A small self-supervised image encoder, trained from scratch: activation relu.
Rows from block 9, named by matrix and row number. Rows with one number belong to one neuron. Each number is 128 + 32 x the weight over its row's rms, rounded and kept within 0 to 255. All counts start at 0. Numbers have three digits each. After the name is the row's rms in percent of the matrix's.
# fc1: MLP up (model.blocks.9.mlp.fc1.weight, 2304x384), inputs 320-383
# fc2: MLP down (model.blocks.9.mlp.fc2.weight, 384x2304, transposed), outputs 320-383
fc1.1056 083:151138199084089112089074130171108148153160141111143114125136186104091164114128115121109074087152134147066119114079068112097129116170170112132132112113127110137116133122177106128104083166130049
fc2.1056 091:155185086197104116110123105150134140088077160117169152097115165121110108127099118133116163130104133196091121125137167186128077143139065099117191158130127083138083105113081148200084127090203116
fc1.1057 057:115171126144132099131191166121111131169187118115080150059096132115110136094071132108152089149089140100081108155126157142071124125146161122107154169135187152199135113111196118152198130127113132
fc2.1057 062:098164057170110173129113102089126129041137145116152104143150094114133085135100122176150104110190080171148103082075125114140093086042106131174125148125064117128152124149127170159137126136142121
fc1.1058 079:136087109120147153131139120157101088085134107195147147118122143091122100112117078063174147165080088114114108067159118129114060093110151104163182153096165107075125159098173128167139116153090104
fc2.1058 076:108096151145108098182122215123149155179162141094154079124123122129143130137088108053124152100096120114164185083149106138108126116135097095137193168144079120116065096085117096076098169147134131
fc1.1059 117:138127155140210156184074152115108128134117141066063140091086149117087111162121135148120160145147132125138094179100170106150156124203154091158098063171121171062101109186145091160097081157135098
fc2.1059 117:157128117112153191144140145111125149100098165106151111103119171124186073130106136140156148074060156118172058114169157162167129110137167110104120101086184145097109167080159205107142108163135126
fc1.1060 122:101102103156133111144130140156146129085075142076111106125130106150133104146153138152109179119120131148146114184123064142130131123095127129169156129152101143114084140114056117088094107122149107
fc2.1060 137:108129173103096109121121089133090115148155142169172140138116132089106157136105098126155175117107131090112148128143180101141091155133107112197151101127165172142104165172143124093127141077129112
fc1.1061 099:104101127192130132156119144115057102141108171078062144159060116135136153125181149120165177067135145038151141092139160154073145140075116138120072121104117102115107107133104150112167184160150154
fc2.1061 107:158097146163098114133051126148159104116152121095146106106185141153125091134122158148139118103226160118116106118202103143129157126127150119096142136142135091167152094075103108162059171138113107
fc1.1062 108:120142105125170173119119106139112186138136078105123101079108147200063176105151105118111126160083113152103189168078115149082095128127095117192084137131059099142144129157157134119142077087124155
fc2.1062 099:171093097127071113164166179166155146125158107178117114082134141154089145123118035086166158142168165114170091151084119113108092101135127170116149113150156139117129168102061139123183141104088114
fc1.1063 095:153150122137084162110081133132170098123120075131097052135173104110092136100160133134119115156162065101157126130120095148120117174092123106102127143091123136189117150173157112140146128158151122
fc2.1063 088:157127106224112179048139125090144138083141178165113070131176168153133164154132187104148118069152146156198068134168097124106085137104116187108117119130145132106154133138182091162125142157126098
fc1.1064 096:122109089119146146209102162108117066073132118160124155102101192103139161162146140166154096125183170139165092160217129163074152180114096162133073155129181148129147153165131198131168173107142098
fc2.1064 098:127162143155128156131140152125091088168118160133143110136146106140141119135120145086042094181129155152100122113161171127139141174106121165147091109062115123149112158086146135119127081127147109
fc1.1065 125:185140146155087137121086130148126130193175164163116148150170145094134099186131112123185122133147196123158125155095096099116136094091143182149115166134124118075140140068092117100062142149116078
fc2.1065 127:139093086150164115126157165103091167137129187122132081139105117064113149163102112074154086157108154082138118147088124123119086162114059177145156103098143141118163183085091180094167145146132084
fc1.1066 092:152184130204112096162098157170076145192126152072146135130096143113140166045115061127112164121111172151129104104093142098089112121139159133129155144163120092112104105167182160124108123179178048
fc2.1066 094:090163127121141089106153116044075161125142150156165184157131150104173148137135151129089142072124133132132122111106145158105079107185167120085098151144079091099082103068085096146083173165162161
fc1.1067 080:114141145108120149155121112149154132155116063071094071107137156134194173139104149112150140144073066048181114105134133163131112133112179194193081121126124129143114139197126151156115146175105172
fc2.1067 084:147155118135170121126072070124109083122110183102146126130131156098057125085110099146107128133129156101153129130146141200130108141154169078114090121132072187116169103161168130118120104123178159
fc1.1068 077:157048142128152088162126115138072118156085151134131140199106065143118126092133160133036052160112159110120108109083153133147170137118127114084167155135163132133105070177113130100079127153139125
fc2.1068 083:166130154151128112108185086124124171131108164088153116142144109114166092097142131125079158102143146106119201072084110098182117169123085139090139153188135109113173140068111109097133147135050046
fc1.1069 055:106100073127155144119121116123092152085085196097188076147109099202099104104116101134091130098194114095116142151097102103197143117159120185147099154124068118109154131186110120072120090095136131
fc2.1069 062:060192114133129070150168150171178084147102132110169138122132151077151101191104139158164175077086110120182132117103181124085098067108169126149154127120142134141151109190119162153159076111126154
fc1.1070 115:109105109119130083145104158139126090174152164136111136127112132119141124112065118152113177164187176127128104080131169139120080077115097110167095103147160122076185116130178110171110127139118130
fc2.1070 106:098193179120091164058137111079139079149162136107075055108149153109088153126146105199185144129161160034099182091175181114137094178093143115162096121100107156152187140054152140111104112149121144
fc1.1071 147:140082135117133144107223111135123127142142129097096150098082115146161086165154092145144139126089155147113127133153113140177089102145108117145194103125089095094125134164104123131165130111137140
fc2.1071 157:174140089126173159165160138166102111123100107099176100168164088107170118125125173114120105099140105126022125128138156175128138138106150160150146138171161128163113123071137118074127161154082099
fc1.1072 148:087100149117136171138079115169098098117042202137154045080142064105172160154120150130102195129110079168181078133133106129144157135143156125158143155074143119148144092190128186107148122118157115
fc2.1072 142:144145109123082151102132116144128060056112126166142147077130128144156101106097125116139130100112078108097101132172195123139122076180148149119104102087148203159115151137175093134137146198154196
fc1.1073 084:131085180112144161127102116090101144131089103168138127108088137137186176136121132088081138069132105099164180134133155126165119127111172160143123130068203132138094023078150100099149103153143083
fc2.1073 086:111123169177094077137155121144103147154117152141121144059137086134143170112046111070103098130137097100179149119119121133192110139141108124107144129116156093078184117098168145158145188159114170
fc1.1074 102:119149135143077132141083136133123163139135061133110118120110116137111103132127173109127158153155157165059097103142105105115141105105091134192118182145141176211134117152140123127100115134184080
fc2.1074 091:121086177050117157136131110138083155146157150099174170178171169104098091090104126177054146121104082100115114150189129143120092131087118113077116128124117142142102171179187100117151127115146073
fc1.1075 089:083122095134115178113158093148141120227146083084134141138144092198117148120053130100088138126112169193126127136120117113120104112239105131082126182158065065152176117136159164089175133112087157
fc2.1075 085:100139134141147164167137112141104137162097114134136117206158109074125154102149208097098143150128092130191145137148109097089095167132135129077108116153103106102135138085126153134180146136103084
fc1.1076 124:111154080076160131144118076199098163115075176149097117162120143122042143143131091151182148140145181150141141097102197133163097109128155143112134186144125105131145111096108085138157139072091119
fc2.1076 116:094114165162172084131096139115152075091092139096098078159091106115170140152093140073088135110085142153150128114136108127106134151119127169194142121139091089120136128167129133148080145105115096
fc1.1077 115:139183121153052160124134062111145156114141165063043138168172102142104093133148128147087107161114127137120160140126104084142113143117183132171072148131060128112141164146096144166118112133110088
fc2.1077 118:111154058147119124137143152089140183097146153149084096111119157123088043139176114143150121136133117124160124086139165128085134111147122167132120106121077082097106113151125127134163147093144191
fc1.1078 169:108115095109106136211097136152149123175117129131148160182079130170176079116158115067099091157161141152147104183101102134136172118123099117138076087133077191092186128091154121159126135163166078
fc2.1078 139:127158112103116144180122092082079094113113139092062093171131180082123081164131071131119092105108155108204107148030131106105163169150110129131200122136092111071132130104178154161127124090128136
fc1.1079 027:138178038109130163145204116135091101124099160123121153106166131111098080137124076132142171088135111117063123137140131128125104138109181127127139085145090180142167119122116171094149110106130086
fc2.1079 030:118126115063100156066126117087120126132114143166129053082130122097156181119129175148143109127077134085100127095160122110152131123083189087159127171097145099114132053122113080052134135148190111
fc1.1080 093:132119140136187107113128153125135101168185117196162126158123133217109150106119091123101096124160138127141072161149124108143155171130099079132143176143074116115053105048127107063126143131141138
fc2.1080 088:122106189139098085127164141153110166088124120150091125154156078201136120130086160065115114104157138090100099103166164173114106131107131133130102101156104091047104113082108137135130145138184072
fc1.1081 064:113112131160148110158103204100168103135131140111122168112110083203132110165156118095157080204149164129144163088112094144107127142113119082118107162154065113100104081132114187126174118149106132
fc2.1081 055:064114112158062159123137141073197172155176182129102108130140131134114155184111127101141118098108080129116214156117122071109103147098117135134123074138153102182140103107140152107159189162107073
fc1.1082 117:161109115132125095072171138150112108158152075177131123153098095048135083167154140070132102117170148162106116104055096153057124120119173135098125209138142097105126065168129132157143136077121131
fc2.1082 112:122103102107137162105150139087078122147132083085081108094186178162126141131071112145150108125107135181127144154083107113104113143117119120136112127117092103166136117085174067126074120136113136
fc1.1083 073:097119125131123134175100159116114104095185083153114142140143124113138139176111096192160154112104152109131075121128114088123128144162157131158142179116101110136172155129134175150160103123102090
fc2.1083 079:149142163148148145044178142136122109119123127147118156116188122131186214099112142109072082131134144114158112105176108124096095121148188182106135151167122185113150122127172095130153081137080161
fc1.1084 081:113130069154164171144179140120153126110134120111149195168069143126111101058107105104134066096071115111086069142095091138127105133151138176156153115120100137103166129112160162161119129137200123
fc2.1084 080:111107146114074100130106045110202149125160114146154142157124112169176148133097159151164141156098105154112127114111151127126089102077175132103112143084115133198097057151107163171130177122114095
fc1.1085 123:163121176118146081182091074139094145142068182123173136137118112181102179098130128110146160175146152140161128155164127113125168103125148103204070130121132179123079207136158151137150109140091148
fc2.1085 134:168134162159137107098106097128134158111084140105121121181109104165161117125180138195109089107109112141204177151154140133171100150175140144158101135101159138126142150137097126098124122140130084
fc1.1086 097:166162108140064093130083182105145178153114131116151055167113130148148165109144114174163152133108147162091136155120102136190113083130165073064089193114142143176131151116131077142128147117120120
fc2.1086 110:123094092128129143145113153109167149099133084099115137135106144131105086113131177187142146105137134093146144082105162192121131130182085131103157078139072161109125162103150131098105130091135146
fc1.1087 030:149053021065109124148152155134099135142178075122108142136147109112061115148119081136127092150083129122100107159128131087167059117144146098183161145179078136144049158091127136134164173116149022
fc2.1087 033:143189123142181067147162099134145097102100139114120155174161128105142138125058162078128082125121128176142103166136166130143076120132111102152156102150042116164148130167093178127085116147153071
fc1.1088 119:181131094115170179155157138095125095180164117167177127151180127112161155141156104167092124169071206071156191185148190101109169126153176110195126064071146094053110124090125127178111099134106124
fc2.1088 109:122187134163109168176167115111185069105126135142088141130106099122183112131091110121172084113127129070092109049146116094138117166108167153169143087102122125193149184206085140103116111150102124
fc1.1089 085:128080097077110116140115111186202138088158132144109120086092120155106076153150094169085155142139169117113122156073086152080066163109147107090138109118142175105122147157099146119134108097112194
fc2.1089 085:121073058143164135114152119154141102156166067099116121169115152103123098073132160161132175102139069119151127095126110140181099136120127162109088149126171130073116114146120125166100148166142108
fc1.1090 117:149166140108111119115123171140131127071142131179108190140080108062059103061133160156092124119095125131145106113134150154067065125099136144140055129096127094097133157163159149129065098120104092
fc2.1090 114:175129124172095141128108122126137126114144182120162167141074115115095159123076094165157112106114152098128145162113154171171159112069129079113113134128152204121187070130114103174175177209150091
fc1.1091 143:170063080094150179131139162074119129109111136171119101148109128090072132215129086114203160112159131078128107182118106146061075157124132074130167154151131123130109078145136078114159109102188044
fc2.1091 134:155179156101180138140138103109134118101097156071129094132104130123091133156149080138087193105105126101096116091115112104187092106116107032109137133135130093149128163135104119108116122124158150
fc1.1092 109:098127121121128102099110141142143107155227102107148151144125136150170100102131128134144104104156226064161092080073096104124156109156108160165067147136174186103136160147144090138055211057088124
fc2.1092 119:081139119105116187108134122122097121132199125127126114138157083159104124137096132157125108118139091130057126140119094127106090107100142139161125109175195111111144137168119102145182113109099114
fc1.1093 092:120132068118204123171128121138135097101126090179147154182131145097166040105100114131154149136170183183146128135110067131110077099104122164125110120154097167078127167119153099146121105170090139
fc2.1093 107:148074165148086141087094081117119112149172116122061132083169162154110135146151210114116155126131140172124111124104167123139130143116222173066105196107115144133122165129063135127164119128099090
fc1.1094 094:093180119151105152152089125098089099093206233135109146131156107099143097151067139152140154119108080157190143133080068164154146152070144131110124116099139134103101126135100152081141177090125093
fc2.1094 088:091082201132141094137116112123077155106106137163154116132062118073146122045086127146061109167070094111156095097145107176148128082165133081164125129135195124119134120106076169133105137167119183
fc1.1095 122:099091120140139110196111127105210122114101124097114118126124133112139110144169133106089103143096105132204104146107104066131077127087091093137113189139124077123066065145134100090097115126105118
fc2.1095 127:104138096000168098160169168142084124158185186101139122123072133060172126134150095169119060132124112104127087187128162084120125126096102171162133124115162117118116142163117115126157086138132127
fc1.1096 124:152143214119111157111086125158067137164136131096108109138189137193177103108179117139121179187091152174117129141111143175096149087161185140147085115125096088185067144131135106077100138116126145
fc2.1096 122:144137154119097154124117161177108153107174077152166118129126128143127092093081106151142089089074108148135126118164121126080093094082143140134139152151089149139144065047100148172117097084110165
fc1.1097 105:157130121139114140086149095152184096094115086146116113135122156112100137092138116090113084104156157138157136096145174162134120127150144094127134155114154156088128062174171108120147168163076140
fc2.1097 110:080052171114148122152116140150103117134119154052153113138125138107129117176120167115165131147147095175080124153115204125159148117181095090137130113099079143145146145101104122056092087097149114
fc1.1098 090:106162077066125073105159214188128155098057106097175135089141156127185084143130092085149074089164179156114116150118152085132122111130135147130187110181107148154123151122168106147154144157174128
fc2.1098 094:083142090134161158175132146128146074133109132111140188116167049184080114097088135134145129146081145188115122116156116107097112150166101135118134185177156103085108092192116104114100151097134143
fc1.1099 106:169111139146072114171048096064105079097118125107082110088144100146141125141122152086068169144122141147152110119110156174196182142125134073163149107079098173192146099115106158074137106142169135
fc2.1099 115:146129115128159094121161113140090115110098109152120104090161106162079148173157085114137069130203114107109091164142147089081107167094154188182077157156163121089152163156148102153090108190133112
fc1.1100 093:105108115123136092156184124154135104101136052195114072159135130122131100127137127104083133128179130176133127110122124136126108098070085143103056100175157063062121130117118152132118144151090095
fc2.1100 106:148063124152150102147119074108139129092153103127110158091129118135153178159107116099179125137087192099155141093094120122112121160131112173128120128095151181070156163239102115132119105122096057
fc1.1101 049:138093156160121126113128143121175167144123125122099066114119117130131155183142144144081135127124140160140034096118112098159097149120154162150154205144066099111151106110117079116094139134135146
fc2.1101 054:131135161126105067080107128168170112130177136115112136096128123136139076137091151152180141137175100149114139163101106168142090071130134147206149173180124123132101138147131125154169103135144134
fc1.1102 146:124155119137117098143101157156084160144178125155108077142153104073124124126137144168117129108107088201108147071176134154122110202099117155104142143104180100146159092133109148127168167113073120
fc2.1102 159:124101188139145146171081113089117132112143107102115180117115125144095103100152122096161129144139179077157106167168207115117166090146097115140152150086123117143129103104056157117209069173097139
fc1.1103 066:167108132129090160160036159140100129187116168159136111153048083101126111180060123130121135139126222123215118177167138133141117131168136089059174146137130154087122116064069106105129168115108107
fc2.1103 067:124149189094145109141108204137111100195135156123171160104116108140134129140100139131137076182157149154129119177150150159131087115153084180144124163142168121126082124150130086138217107112095103
fc1.1104 140:089189158206144087132087138125141171175198147111108083113124091167115112174144120178131071094113182121161162162120076138125191092162133138124090152094097093112086114116122101125083154126162090
fc2.1104 118:180090034147167095159135148105096216163118089074105182060136168150083149124136127132092100118163115175179109188137107151060110120141115120140103123096102074147099115191133153147116144117196176
fc1.1105 108:153167106189126121149156068117093195140127072138118114151139156161150081057149136103120120103164142093070151201178138196110088127124115091127185107060104072100175114107179128164115150169145152
fc2.1105 105:087084168124113077137180129155110144114129090089050117118120157164152140169156124103114165086109130143107133103130088115097147121113106096184143147117107128153153158000113148114131110153095133
fc1.1106 130:127094151137145110197120144133066100195114149166121162139110127163175129128138108128137123169069175119130154159197082150137114149054108037105117220137176108139123107149130066111138131154081146
fc2.1106 133:079115185131132130148122117043197131098102126123132096175146079120126107118087151121152068153144159123072204097099138142136109127115124127134135103093168126166180103095162121073114128099156243
fc1.1107 106:132107131166164103141144096122171073089140050152150097174148162118169100128084110185090092139126187147096165065084028137133109158098114152063173121153101175131096113136166140122139149109123144
fc2.1107 112:114154106148109142170169144142081099132116154140159109137166103106146181108182221113132166066094156176116133125138116102119153104104137128109158074135173158143184113124077099151105149116152076
fc1.1108 058:110110134165128083129045148162065073155093135144154076178170134113177134118131094148117135110105130186127077097101106167107158172122167124104170182135132150088131133083081136147114167177142155
fc2.1108 064:121038143105207120136140162138109126075156078121137061052184110164085174114153138170185138116180180084162127144104117111177139139137139135070090157131176094097173114148128154098120215096150111
fc1.1109 159:074140125130106123163100104156089114070150081069126107137183148201200131144146154187132146143108115070091090093175109129179124129112117117156152218090165127163152092107174106152132164114151135
fc2.1109 144:198126097147096164182139142147109112137075098119164171061097130044151118112142115102089083111149157168133087121062147144132128110165090132097074161191167142130157157187130083149091111152160152
fc1.1110 083:130150185163119199139075095165148111157077085139150082185135123155107118127133135145147096079143164109163115140117061137137075090115143116156131090137114116158107129123132153132124194174179132
fc2.1110 087:110192091157139131137060147150087148128168142155191128121129104103125066112163137107113137149133093193193169128057137186152153087161098136169122118140119164107176165071135140106158116047132115
fc1.1111 106:144177106174149157115157142106136103152127172086110174152132112092144136127166104178129127124081127129120088132084108125161104049098102127113117227127129138101135147024106143154066170111162133
fc2.1111 113:138070142139124080126102189143138167075096127169136100126157099143097107113081167127086106095093152177145160126128143104142146076108134160073056108162194145092076126099140111104067096120147088
fc1.1112 051:143112137189118146120183084157123115157157116139094116137158125101121127132094069106127116143116177115140119109119158117148139158107122131197163111157118159134146135148142105163125092078120104
fc2.1112 050:175113164125097124125120146094112174167090094196133151135083097088161104114143139115139163154118115133126125160085191137076086171128161091130122146109060102165143089077048102157097113106195090
fc1.1113 088:146127089134055136135144114112187127118097082190155163135160090099127098148075108134097120122155090132089097141154110171158090145138160104114158165124100156135115075133071163100081179140124105
fc2.1113 095:183175104119132129102128105121189142047131103138075155063121121072154188112121094159129159102098127148191103123105091108128165126150111147150146147056186086192129158079141121142102145100118091
fc1.1114 089:110085162228195188114130116110146169148121130158130132160147106075055106158125159135088097114122152145114128148160122124170096052105141112186083125125077157134109181081136138149170124113060163
fc2.1114 090:097159110123074124156134100104109169165163079161086140195078121109113121168143075101140110120156100162129038146117184082145139129123087127129132137088116136087133093053120135164108145132148087
fc1.1115 088:098141105125162075134119140062166065199168170081133110090117117114144079128090141190127168163105141117128130095123159122134141165164179147141080164084174117102143093141159084148170093145138125
fc2.1115 091:119172113158156134077164149103109128049142163115171070093091133147103140050154126140151092160103157123121106130140115120106102157091139175110120132189174106151137189141061163104102135117157156
fc1.1116 094:085167085162132154142103139091089139132095040080117124122128135174170114138174124156103151086096149131099185127119155164119095151084109105155128094133114124080107178099162108158147144131145172
fc2.1116 091:142198170140153100172163106104186106096112107118154161113068110123124142131069100118096138114144155070146147166121145070108147107125138155120126082113098204182153119150158139144128174150107129
fc1.1117 107:069115171146081138124121116105096142092104160169103084144202065173210111131134145125135137123148114156182111112110127102103121116155105130150123164080131146134174088140107130095218124113073131
fc2.1117 104:115107070123155130172117096079130141109152135135108165134168154147109058174130146156157114123065150109092113105088162146117110077147140177111145116168137131062117142133106147151187121123090132
fc1.1118 082:162087092175187157097139125084089118141159111159083105162141169083107122148111155153100133169119070105142102100136091114180095152152104177171177077121114167152072146077127144125120172098136150
fc2.1118 090:127133180119077126159137087122090120077091105131144080152110130179119098145072176129101155105203111109136095163121213137068137103101147123132139101152106140148155154126096120158139112154110164
fc1.1119 023:149199140168093116102056140108093072114105160123200109133126155125126084142160102092146061147147130113142130138114159195131073140120183178128154136065151090102158130087181175086136113172107127
fc2.1119 022:063153036132179121109146180114107134093143114107133146112119154080140124164102104139107166133092146102109095058139085166163138108157111073135124170147104170122114122122153122143150163124147121
fc1.1120 105:108121087081153118102131167122100181131118081079093106134129142104116126128172089168059178109121133134118101118099135147111136142130172109110112177109155112076141155107128126157191074100090108
fc2.1120 109:042173180153191084177122157147124137156113155159106144147180089139077184106129157124079154070176139163133152150123149153173121111105097117155123169197180177154106206162126092125106146143126132
fc1.1121 123:138147115162195175152068143108120163074124160143152096115125151130127110173134135164121125188088166167099130111139096095203145114112190126140114119138116112090104152069131126106166143104109169
fc2.1121 132:128136130141162182068064102177101128165123159106052157120107095096123139118222098163111173140143130138156126094152155154167159103149107155108129108155153103138178112103127153109075135108057209
fc1.1122 087:148092151084156099104140101095138121183132192179128149105118109146176104152138107142166135123157141110125154103143105084138127081104133138119113096156147103065130130061144085190149125109117093
fc2.1122 088:055099148169181106167091124118161156128154109146119107107114071116131097173173138093149107147086112161158118104145088133080085136117103186106103094192124139044109122158118135087143054135142116
fc1.1123 064:178146179200159134073153154152115114153198089157141206060110071083099151129107098207108154117150130126119143146083162148115097120121107177162162133108168113094140046108154096132151176117201157
fc2.1123 062:106088130145172124147187130110059129098146064111161087146168153131106095139128128131107154127151116097159121137160133076093136091108153137121073094111149094105139164070155115142111092174179159
fc1.1124 088:073122115156139158160131174075123135092176148188122166177172175100124058142102120159194138135125116156131137086125132129127141132156188131179132131088115140114118111108139146117128124160118139
fc2.1124 087:088079103130107109132131096139134160121065089111111173116115126093131196150139145098104104119118131119179100161146246109085118119111139113104137119151110136129160153077137132161128067162126147
fc1.1125 029:210152110077181110168097140105152127191098106085155112084107176107105150100121085136070109175130161182157127166148152144111044144143106089116150128155132089101187156084072143096081094175166132
fc2.1125 029:153148111109142165173100153090135150083133097191144089107108167165147114090141058142173096167104153125140100132134092095105135116123145199059178189064160118107159141107123157089197143126127093
fc1.1126 109:134124180123101016144065094135128118155087118195143126187157157115123121112080120058142124111180209062131177121144134101153103128086160122133125197092140117103127133155107133124141136145118111
fc2.1126 091:124122185118147130037134134138089148168143175121118099130114087112137146134131085127175142103123104113104145166107059136145101145134141093135124130154111126132142164127135112160238170128082077
fc1.1127 107:112123084130148109075070102109092123123172133101145174168155173116101129128075107106161187123158142095179116091112143137138142136125088155167133175116151153145069160103166144126135143166124140
fc2.1127 095:117140143114065105155114088193090103122126097176090124094100099137207079142144082136154149146145107162125151129102068123132157109117165152143141055168155087165162140152103159154129085081140141
fc1.1128 132:139151101143160150114128092141163118083132051126167106102142121107110111194175136132134090128119089167180159089142130105133166173156079044173155100169110092091094107116173100172148146162221149
fc2.1128 121:105115148122118126188126172116135157171146176147067115122157129145151130119076084152146111155132082162098084125174137133149125142166128135129120069170080110143106171099143172112149106121126104
fc1.1129 058:081114108098128190126142124121116142107143126081139142112140095166101085165099105109228120093120120123114129110158133099113148131094115170119151150127152177130175108108129093144054116109122152
fc2.1129 064:111066152134162064161078156146062106099098169069159130164018132174099128164154216164164159119103148145114131076134141131116109070114131209104167137125134121119111111194116159126128144167205125
fc1.1130 095:138139151144191120139186123098124123123110144117138150083126074056083148122161144138089063115070095165116145111137090055184106093164123156108124134092102159157162120161176161121088090116193128
fc2.1130 104:158154061140072198148107117096169146171165113137127112085136124109065109138143090135118141088130149166122103155130152113133117133095134151137151142193156059125183123137152145109127190119120132
fc1.1131 078:131201131163112137137095090085124153127063163060144182184144112138163115153134113197065085124097128186165145161107063158167097141154153143175143126136075077168076115171151138103114113159099110
fc2.1131 083:186138162127110092080156113125160110118159068151093118164167115073123068111113092131125124168098140091090162061109046154168145129090098121142110123096121098154089079066157143116186157172117158
fc1.1132 083:121136205100094116119109147141124113123071090144110123173108140154134165120171137114145177095126083143145070087143154111073102120094156121183096235106112144156121139119128120158162166086123174
fc2.1132 077:142129169076144124162105091143134131129109123120151143099116166157115076122161065105122102043132101167099144169109155116144123106143149119077131089144116105092166089146149072124129093134077120
fc1.1133 079:140115056134158165095086143181080098139139141103146128124096158133139111123145112094080101162121126177117083194115107122136138170084136119070079118195126156145157113054117157129130150104115129
fc2.1133 073:089080140150085094154137170129123065135086108181116137087191099123151108173139130074170133132151114155166145127129119130180106128103140142125081153123110088117114053173125119125127093098154098
fc1.1134 117:116095150117136114114110061191144108115142123181176085116100122118169109117140121148129148201099126105124098131191171110128128181121113128189147119148168143046114138187105147155128190132143107
fc2.1134 119:139104094115098124117136163067143122153142109142133113136098182201130147131111100178136152119137109148106164102154102219115167182145119166109065122075068132136170050152098144085151099140125094
fc1.1135 135:112177140072072139177172132162193140162104139129171139162130078166163084136096152147078108106147159114145101150137065102097129078144110171153168161128095139166120088144129139187117107149146090
fc2.1135 125:048129112167154148159119160134133100135148115188152080150146135156128111169130144184147097111187069171123185154137084115108139138161069068156088150156132119083088151084111166159133152170147176
fc1.1136 106:140200164132154141103096110098105115160123078147117131154149026133124121105078131124145146175120109142067148050127131177150101142088176136111137107147065164182166111056106172122149086110120104
fc2.1136 103:127130090157096143121133179126131078142116102092154106174062143118072123145137111112175159054153108216149110182087158146080120136151165141112115160127142164111088147117123125135123104137079114
fc1.1137 110:122115173156139102092112140055112223134203143130146165164089118126188178203110118159134048141155121183111165090130155103134123114165156108088132075127189100156149115114129092107115102155166116
fc2.1137 113:112073103146129112192162101115120150135128167101100123146119157095133055145173185111116125119109135158195118131074134187104136146096072116109150130127164138101158113139092114080114138198143134
fc1.1138 089:104070115158164159149097132104120114150096153170166193093118118143188176147075109175142121122070128128106176156129128081090158080124140145130127133152127085154187109201152131152175081179104146
fc2.1138 094:062111118128173159111114137197099163119057144149186087142123162146160111107138210148064132135133188144167124132094153127157117196104124127152148123141137144157148078152093107150112121166168127
fc1.1139 077:178121067096163089119130114115161150105140114112111110139094097171086110091128130074125182147083112104166128103162094107113082099101142135215210080136179120129135082073210146081127128107134151
fc2.1139 084:123071137188085187155166124140068136146099143148180170155082154170098084177161219186134140127100128203143168214127138115146155072171123166112150111070111127176161121115106114134110152174083122
fc1.1140 127:163098119102145162092085112191091140137101145064143137095160104049104119113114153120165129218177136150110125156142181138117093099157173178095068097135194125076142124160046135072126095103159090
fc2.1140 120:165090109128101102100129126148144086111114136106203122155131079064123181103150084118134136126164106160101121155158091148142136124142104190037103179099118116160093100125122123194121121096103108
fc1.1141 099:108088143170133078165137113089129098089175212170111097129135166114147110123148142108089148084041093140197104167112133139172123155033134165179141121080085147189144085130065143099127158068135138
fc2.1141 097:139066117142126048151139182210093165123145178157131077094159115174121151119190088085075111157155150092093091121157090083131135123091149088149142158175139120100082116117090093122140137145121106
fc1.1142 129:152078190123167184131198170121133138108156112087128122139108108097163114189060070146078153137137119105119123086151140101214110095149106142163113155115111196177116103144164170172145092089105166
fc2.1142 129:221123124162166147102153083111122137159166125104109174119143178129122136098147117115181100079130104164138123108171108160209095128082108174084057185133127143110150114092173137169105109150124219
fc1.1143 099:111140075065073074111113136142117127142144181107161123097133172107089124138124078185185149112206052141076140140123099074149172116140055150150146144045113112052080120103188146183111137191145163
fc2.1143 084:113126156155086085112116149134126107104105135148102163111160108105142130097114168134147075170125121090148119149103134076160118090121138139084138098183139081093114081075083117127170126118140182
fc1.1144 069:111098036141190159149089158107143143196093148152120101136094165164186097145124089135067171143087138145102180090133122093115095107073130121060159155110172143152164122106104120158120098090142115
fc2.1144 080:145107116181148150064065158181085093124152129146117113073083155197094145122141139133125118133102111073127144167146109061131173151122095114125122162130129157075141097147152120167173101128136104
fc1.1145 081:108143108130160123121107147144108104109073153130121153139078105116199089116049089084099116097152114150119115072155107114082123109116136124115157139169122201144117131167125123084095145123138123
fc2.1145 088:152134133143153107140114134177128088113125179103107157071118121111082090162132155093085097165088136144107121093152122107172144153174065169138150147114114152089175075079092146138159120123155119
fc1.1146 110:146073060184091161148120131133129081106145134115133169183111170163141113183144140126093140106133165125096141172146122172132076088084086080150137132143151100138135079084100076166113140130144168
fc2.1146 119:196123146131137125110100075173130174159138098130146093106165164147174123192146116114131097112138112124160137119166131174195149162181099112121138101174163097162114167140144095096109123151104134
fc1.1147 105:120097056117034142191082181089134164167126112131155137136110161112187073195109094183141141133120143131149094135077123169163109075072071199082101145106108185134184128141114133207189092148122121
fc2.1147 113:162138190068140150092089163179100110080082137192196123104121161128155059086096144134109126132126118112113106113136170149104205131122120114123081132088147147179142139097165104191100117093114103
fc1.1148 026:132116191167123163148078146122057101102125160120117123133137173143106142168199046141118155168129109088164193115158121090117116153121143177111182181111051175122075107139106127136226101157169106
fc2.1148 032:096074120117178134142157161101155147097140124195149249144155145127136120125049093116139209112226109166152157115150115120155088098119128137098092083068160108159100164149093121127161121143149140
fc1.1149 100:167120165184179110107117133185125086109090120133156100141172133133130186110148108187120114062129129171096153119143094155152101187062160162157136158187135116186141092122157149103111141102106157
fc2.1149 106:136150137137108079149160161181144126120139151156147143076187137159168163122134134154069163097124154056121142206150101113129093157136115067148147129054146164155120120148083115081132131148134132
fc1.1150 118:135173150143098115125170184086135094134111163198112100104157097148150128154179148083212109034097137127032135143157076130144149132098075138100134097104107145126116146106109128124120160161118062
fc2.1150 110:114090168201148147067182140089116125157121168144114141137132165127155073097166115117082105165152139145151074146164144141126099149099102142117145139113087170170116092184119148119137119083088110
fc1.1151 112:133133111166127106139103165117085156145114104084191182141136125143077161085144106124130116118093126139033097169135111127109068126134180136168127089142119151122159127114147063068148162068152169
fc2.1151 123:110081070088113129136184081145158194155136149092159133141212068149069110152149100094105136160095145154079125147143128072131144120155105140142159185158115159158072141183115185085121184105125080
fc1.1152 097:111143108075089115169078136102114128124109117109076120156130113064150165139146083137102135185134066140115138095159220076102076125123171183077181109130158125146141114104187138135168103130147139
fc2.1152 102:123141187147165076150117131123098147144109132168155142127169125135176130121083171166194078125117098126110160167143136069120139139187156115166144143116130155094105105124188113106116187133092121
fc1.1153 079:186098150086113127110137139146089112197121143071106119096132173151168117139125090157103154108087181078128114164126159137105165152137084149073112148139114118115201161129135146164143176163100092
fc2.1153 086:107123207131143081159120099125126170166129146190165080097194059065139130074129165134129130099146120105115122152113113132178140113148150142132167134132159122081099192108135114198119073131144152